Rows from block 3 of the image encoder of a small contrastive image-text model, named by matrix and row number. Rows with one number belong to one neuron. Each number is 200 + 40 x the weight over its row's rms, rounded and kept within 0 to 999. All counts start at 0.
Before each neuron's rows are labels from the 100 images, of 14848, where the neuron reaches its highest value: "strongest on" is what is common among them. Only what is clearly more common there than usual is listed. The data: regions of photos with short descriptions (Visual Genome).
# fc1: MLP up (encoder.blocks.3.mlp.fc1.weight, 1280x320), inputs 0-53
# fc2: MLP down (encoder.blocks.3.mlp.fc2.weight, 320x1280, transposed), outputs 0-53

strongest on: text has "green"
fc1.595,196,233,107,223,269,200,210,181,189,192,268,143,149,186,280,207,210,142,192,130,192,258,184,188,274,206,254,256,200,308,175,263,160,209,214,164,160,185,177,262,182,171,174,160,134,183,241,240,239,213,198,220,185,194
fc2.595,221,208,230,322,276,206,193,175,220,193,208,145,172,140,222,251,137,175,241,169,192,193,257,199,240,196,152,167,210,254,233,187,220,143,185,227,239,212,138,146,200,218,195,134,191,223,100,214,177,163,232,264,229,236

strongest on: text has "man"
fc1.235,115,173,220,127,256,215,195,247,262,202,222,231,271,188,162,203,121,181,238,202,213,167,220,182,236,213,249,210,276,271,187,174,211,232,207,196,239,129,221,145,240,216,213,178,161,195,129,180,198,221,149,204,271,229
fc2.235,117,185,212,164,194,200,180,199,215,176,275,180,249,192,206,121,197,167,232,147,180,199,220,208,177,234,167,216,191,225,101,208,165,171,142,214,251,209,162,170,122,277,212,237,143,220,221,187,129,215,190,261,216,151

strongest on: text has "man"
fc1.121,279,279,256,157,207,201,140,260,182,158,182,202,164,194,276,290,178,201,157,237,113,222,220,166,210,184,230,187,195,239,207,175,204,219,207,261,219,236,220,183,217,168,206,147,168,275,107,152,207,178,179,151,237,217
fc2.121,220,215,243,105,224,202,208,215,226,206,291,258,193,195,168,154,258,153,254,233,147,182,250,219,271,228,237,203,193,185,144,233,221,111,266,221,172,169,230,230,197,198,242,226,228,212,215,245,214,143,176,218,227,209

strongest on: text has "man"
fc1.117,124,192,197,141,247,176,198,235,159,181,196,225,194,211,243,200,189,271,236,212,175,176,243,203,235,239,157,197,195,204,237,248,234,189,177,294,182,201,150,141,181,224,183,139,192,142,197,251,183,250,192,240,240,300
fc2.117,206,201,203,186,194,252,282,231,206,214,245,248,282,195,137,206,168,197,190,146,194,189,242,214,152,251,170,174,159,206,191,253,161,191,220,245,153,183,255,190,156,251,196,262,92,255,242,207,169,132,188,178,237,165

strongest on: text has "green"
fc1.29,195,213,166,290,228,186,244,184,173,201,191,153,215,245,181,157,166,83,133,214,216,199,219,182,278,167,199,200,192,233,271,142,221,239,215,269,233,202,292,179,147,179,138,262,200,178,182,207,240,221,227,237,224,201
fc2.29,226,178,247,107,224,190,181,208,193,157,201,214,299,183,276,138,270,201,214,187,251,169,227,221,211,174,186,281,128,260,193,211,84,192,150,233,148,263,216,262,226,131,155,206,197,252,146,241,182,134,160,197,219,216

strongest on: text has "man"
fc1.431,179,169,260,130,238,158,190,238,194,178,216,238,256,195,200,184,128,202,229,210,163,247,196,149,201,171,182,191,191,225,203,194,238,295,165,170,186,157,284,178,177,136,211,182,171,213,238,169,140,160,150,194,303,257
fc2.431,226,210,202,151,178,197,221,187,211,112,214,184,232,220,235,145,187,118,168,217,99,146,207,232,229,165,172,230,192,156,208,222,224,208,184,181,212,183,154,125,307,196,213,260,170,208,204,217,175,268,185,197,160,200

strongest on: text has "man"
fc1.453,156,236,189,157,248,248,173,192,289,192,245,163,157,203,190,269,95,237,176,155,182,205,204,157,164,249,239,213,235,221,225,182,217,250,174,217,156,289,269,164,184,215,262,209,211,169,255,160,133,226,177,261,170,271
fc2.453,180,215,220,93,190,231,186,194,164,201,140,236,291,165,244,256,222,247,208,191,228,147,195,170,179,219,210,178,167,215,189,216,185,222,147,295,197,223,212,201,152,179,216,273,108,193,185,144,154,190,268,211,252,179

strongest on: text has "green"
fc1.439,254,204,221,327,212,195,194,266,193,218,218,224,191,259,229,93,150,218,202,228,178,249,140,141,260,240,232,258,162,186,149,271,258,253,153,176,191,219,226,172,145,206,227,112,222,218,202,218,205,169,213,149,271,195
fc2.439,164,163,249,101,241,192,189,240,200,163,169,263,250,114,192,282,304,156,173,180,227,183,264,179,204,163,176,270,235,184,232,248,230,256,210,174,157,193,164,195,210,142,124,145,233,172,133,178,162,240,123,258,238,216

strongest on: text has "zebra"
fc1.34,242,140,244,122,168,251,181,180,249,188,142,166,151,208,162,139,204,178,258,249,213,220,148,141,177,146,215,219,147,218,277,214,214,212,192,214,250,283,215,214,216,257,193,236,279,188,199,270,220,233,217,112,255,187
fc2.34,244,180,204,189,193,284,216,205,120,136,162,177,213,225,173,298,207,151,155,200,208,179,264,239,221,128,273,128,156,261,271,217,211,263,242,182,178,175,191,199,162,197,237,194,236,187,138,160,189,221,185,223,182,230

strongest on: text has "sky"; text has "white"; text has "clouds"
fc1.344,144,201,257,196,255,237,220,229,159,234,238,237,151,143,245,110,214,285,233,171,261,252,223,162,200,165,142,195,162,202,261,184,147,217,238,214,272,156,227,184,169,199,149,236,251,303,245,140,210,159,90,223,206,204
fc2.344,173,210,205,197,200,294,117,245,243,164,167,196,182,162,218,196,224,222,143,198,188,103,211,290,210,161,228,161,218,186,229,171,198,155,170,213,274,144,183,130,178,172,205,152,198,149,157,251,244,177,218,172,231,229

strongest on: text has "sky"
fc1.494,205,203,140,210,175,271,117,137,232,202,248,190,170,202,228,129,164,244,189,219,212,218,245,194,230,245,196,184,60,244,186,226,185,137,238,193,220,183,209,172,159,279,176,236,190,217,230,186,261,248,173,205,141,201
fc2.494,208,169,269,224,244,225,179,219,199,119,185,290,213,201,211,254,232,195,196,197,193,216,240,230,230,163,149,189,270,213,288,161,196,237,239,227,210,200,146,163,213,122,205,169,213,214,198,214,193,157,169,150,226,237