{
  "encoder_activation": "gelu",
  "encoder_inner_norm": false,
  "text_encoder_activation": "swiglu",
  "text_encoder_qk_norm": false,
  "text_encoder_parallel_block": false,
  "residual_init": "none",
  "lr": 0.0026,
  "epochs": 35.2,
  "final_lr_fraction": 0,
  "weight_decay": 0.4
}
Rows from block 3 of the image encoder of a small contrastive image-text model, named by matrix and row number. Rows with one number belong to one neuron. Each number is 500 + 40 x the weight over its row's rms, rounded and kept within 0 to 999. All counts start at 0. Numbers have three digits each.
After each neuron's rows are labels from the 100 images, of 14848, where the neuron reaches its highest value: "strongest on" is what is common among them. Only what is clearly more common there than usual is listed. The data: regions of photos with short descriptions (Visual Genome).
# fc1: MLP up (encoder.blocks.3.mlp.fc1.weight, 1280x320), inputs 54-107
# fc2: MLP down (encoder.blocks.3.mlp.fc2.weight, 320x1280, transposed), outputs 54-107

fc1.595:461503479499501493493461528538419482581465476490462533482463504505525530594500515464483476439576470525558480560538317443493448526509494516480452512477449522495504
fc2.595:488502571476506475458475498473534517634524560502557460493479587530486508474489478446519508552517498547486507550548442519448403492472513471524524476525542461499468
strongest on: text has "green"

fc1.117:563532449510459482489578529574483490491402481493475473528495572502518503457478471480519584483613507567418460461422538491515542487512464486580560478503480465525515
fc2.117:445541512497529499499494517461478514459619517528536521456514485477495501421561477510398481476513488425467468496596504433591468546494530540497460518539513426487518
strongest on: text has "man"

fc1.34:538446520425523470548489519520391541470523439482533532509594474552459459536526477473496549537493523570445514540423563441578512547469502517539535465592509537517375
fc2.34:523448504436499534550477532562420538558516490477495542571557481571533497498490494556480474491570522460452486596542471442513461553494476544512558517462469501485411
strongest on: text has "zebra"

fc1.29:584621476440526515515467494504530483566520454437552454492522546517420483530511512570432499499498520460469490535442515431429570528478480529475484480410528516545540
fc2.29:464553506498516471543554486412537526557496483549541474477455539483500466464486502464555489545545461494489488464512484462425523483525535557502517521537444412547537
strongest on: text has "green"

fc1.453:501473482440505461486526527525496596493424433506511521519571525497523506503475463412520516459495490515532462471498520501496533558523553484534518518574507501538450
fc2.453:465571493450527536502501478485541519459472502487534496406578465498478502536522491507537504478467544448491576474521490480555473542528486536561478468517546411464506
strongest on: text has "man"

fc1.121:583470442488496490496534491505518511498395487485411450464493483465464452464437513477471548545530487480433489452452421506497540470500496465535471552539460463522548
fc2.121:528524503428525537480519517466474513530423520428496562455509486538520585486500565533509544527518501442466457543521561485446548543552438558480472518542481495509463
strongest on: text has "man"

fc1.344:592447470414526490496510488474484487479531446506449471465543560495536451505510584476550496471496445517469444457474531488405469496487540579489434532503486533481513
fc2.344:476537456496563607446501515537400502519544426538490565545478543530500484573478543365487431514494552535491508537453591515505442536523518496483540503510532489542502
strongest on: text has "sky"; text has "white"; text has "clouds"

fc1.431:558533522442527580522454511464528515524472538478509488479493557476465530496479480527557599484491524433458538502470478553634539463514478506552486518495521516489496
fc2.431:565573452488481581471543476473410484514490494525432528441553515464490476542526497515508492493493466483438524454539485452516501452484516472442508457550451476475555
strongest on: text has "man"

fc1.235:476459535428479564517492461407484533537460409535519487521550520462555487463545455564479563444547519457535461484432473544463490537501466514518489492548495438432468
fc2.235:560479475428480514559492502491401458525497512504488480441477478571523506449494507455563544496502514438487480520531499540565469441516556500525462493485582519544510
strongest on: text has "man"

fc1.494:534441478469413531497561475433548516486519530451468502554557499505508487517505512501492452503556489513499491480485550500520550475442511480467461467534527542576457
fc2.494:483516479531564511494469506534476445443488455555502560434435488521434465508468495498560520534442460432459467499458516489451471485454517470503440472535556515454495
strongest on: text has "sky"

fc1.439:469516523476542500518517483489516434572569472457568488460501540489470469580510485490524542494515517449452521405543484550517561576532437531468514512517610463519478
fc2.439:499531476520439528554487499470496485420437501579529501519511425424467482472485601520518420446519485507495462499528487440495528458440550551473588541487462531539521
strongest on: text has "green"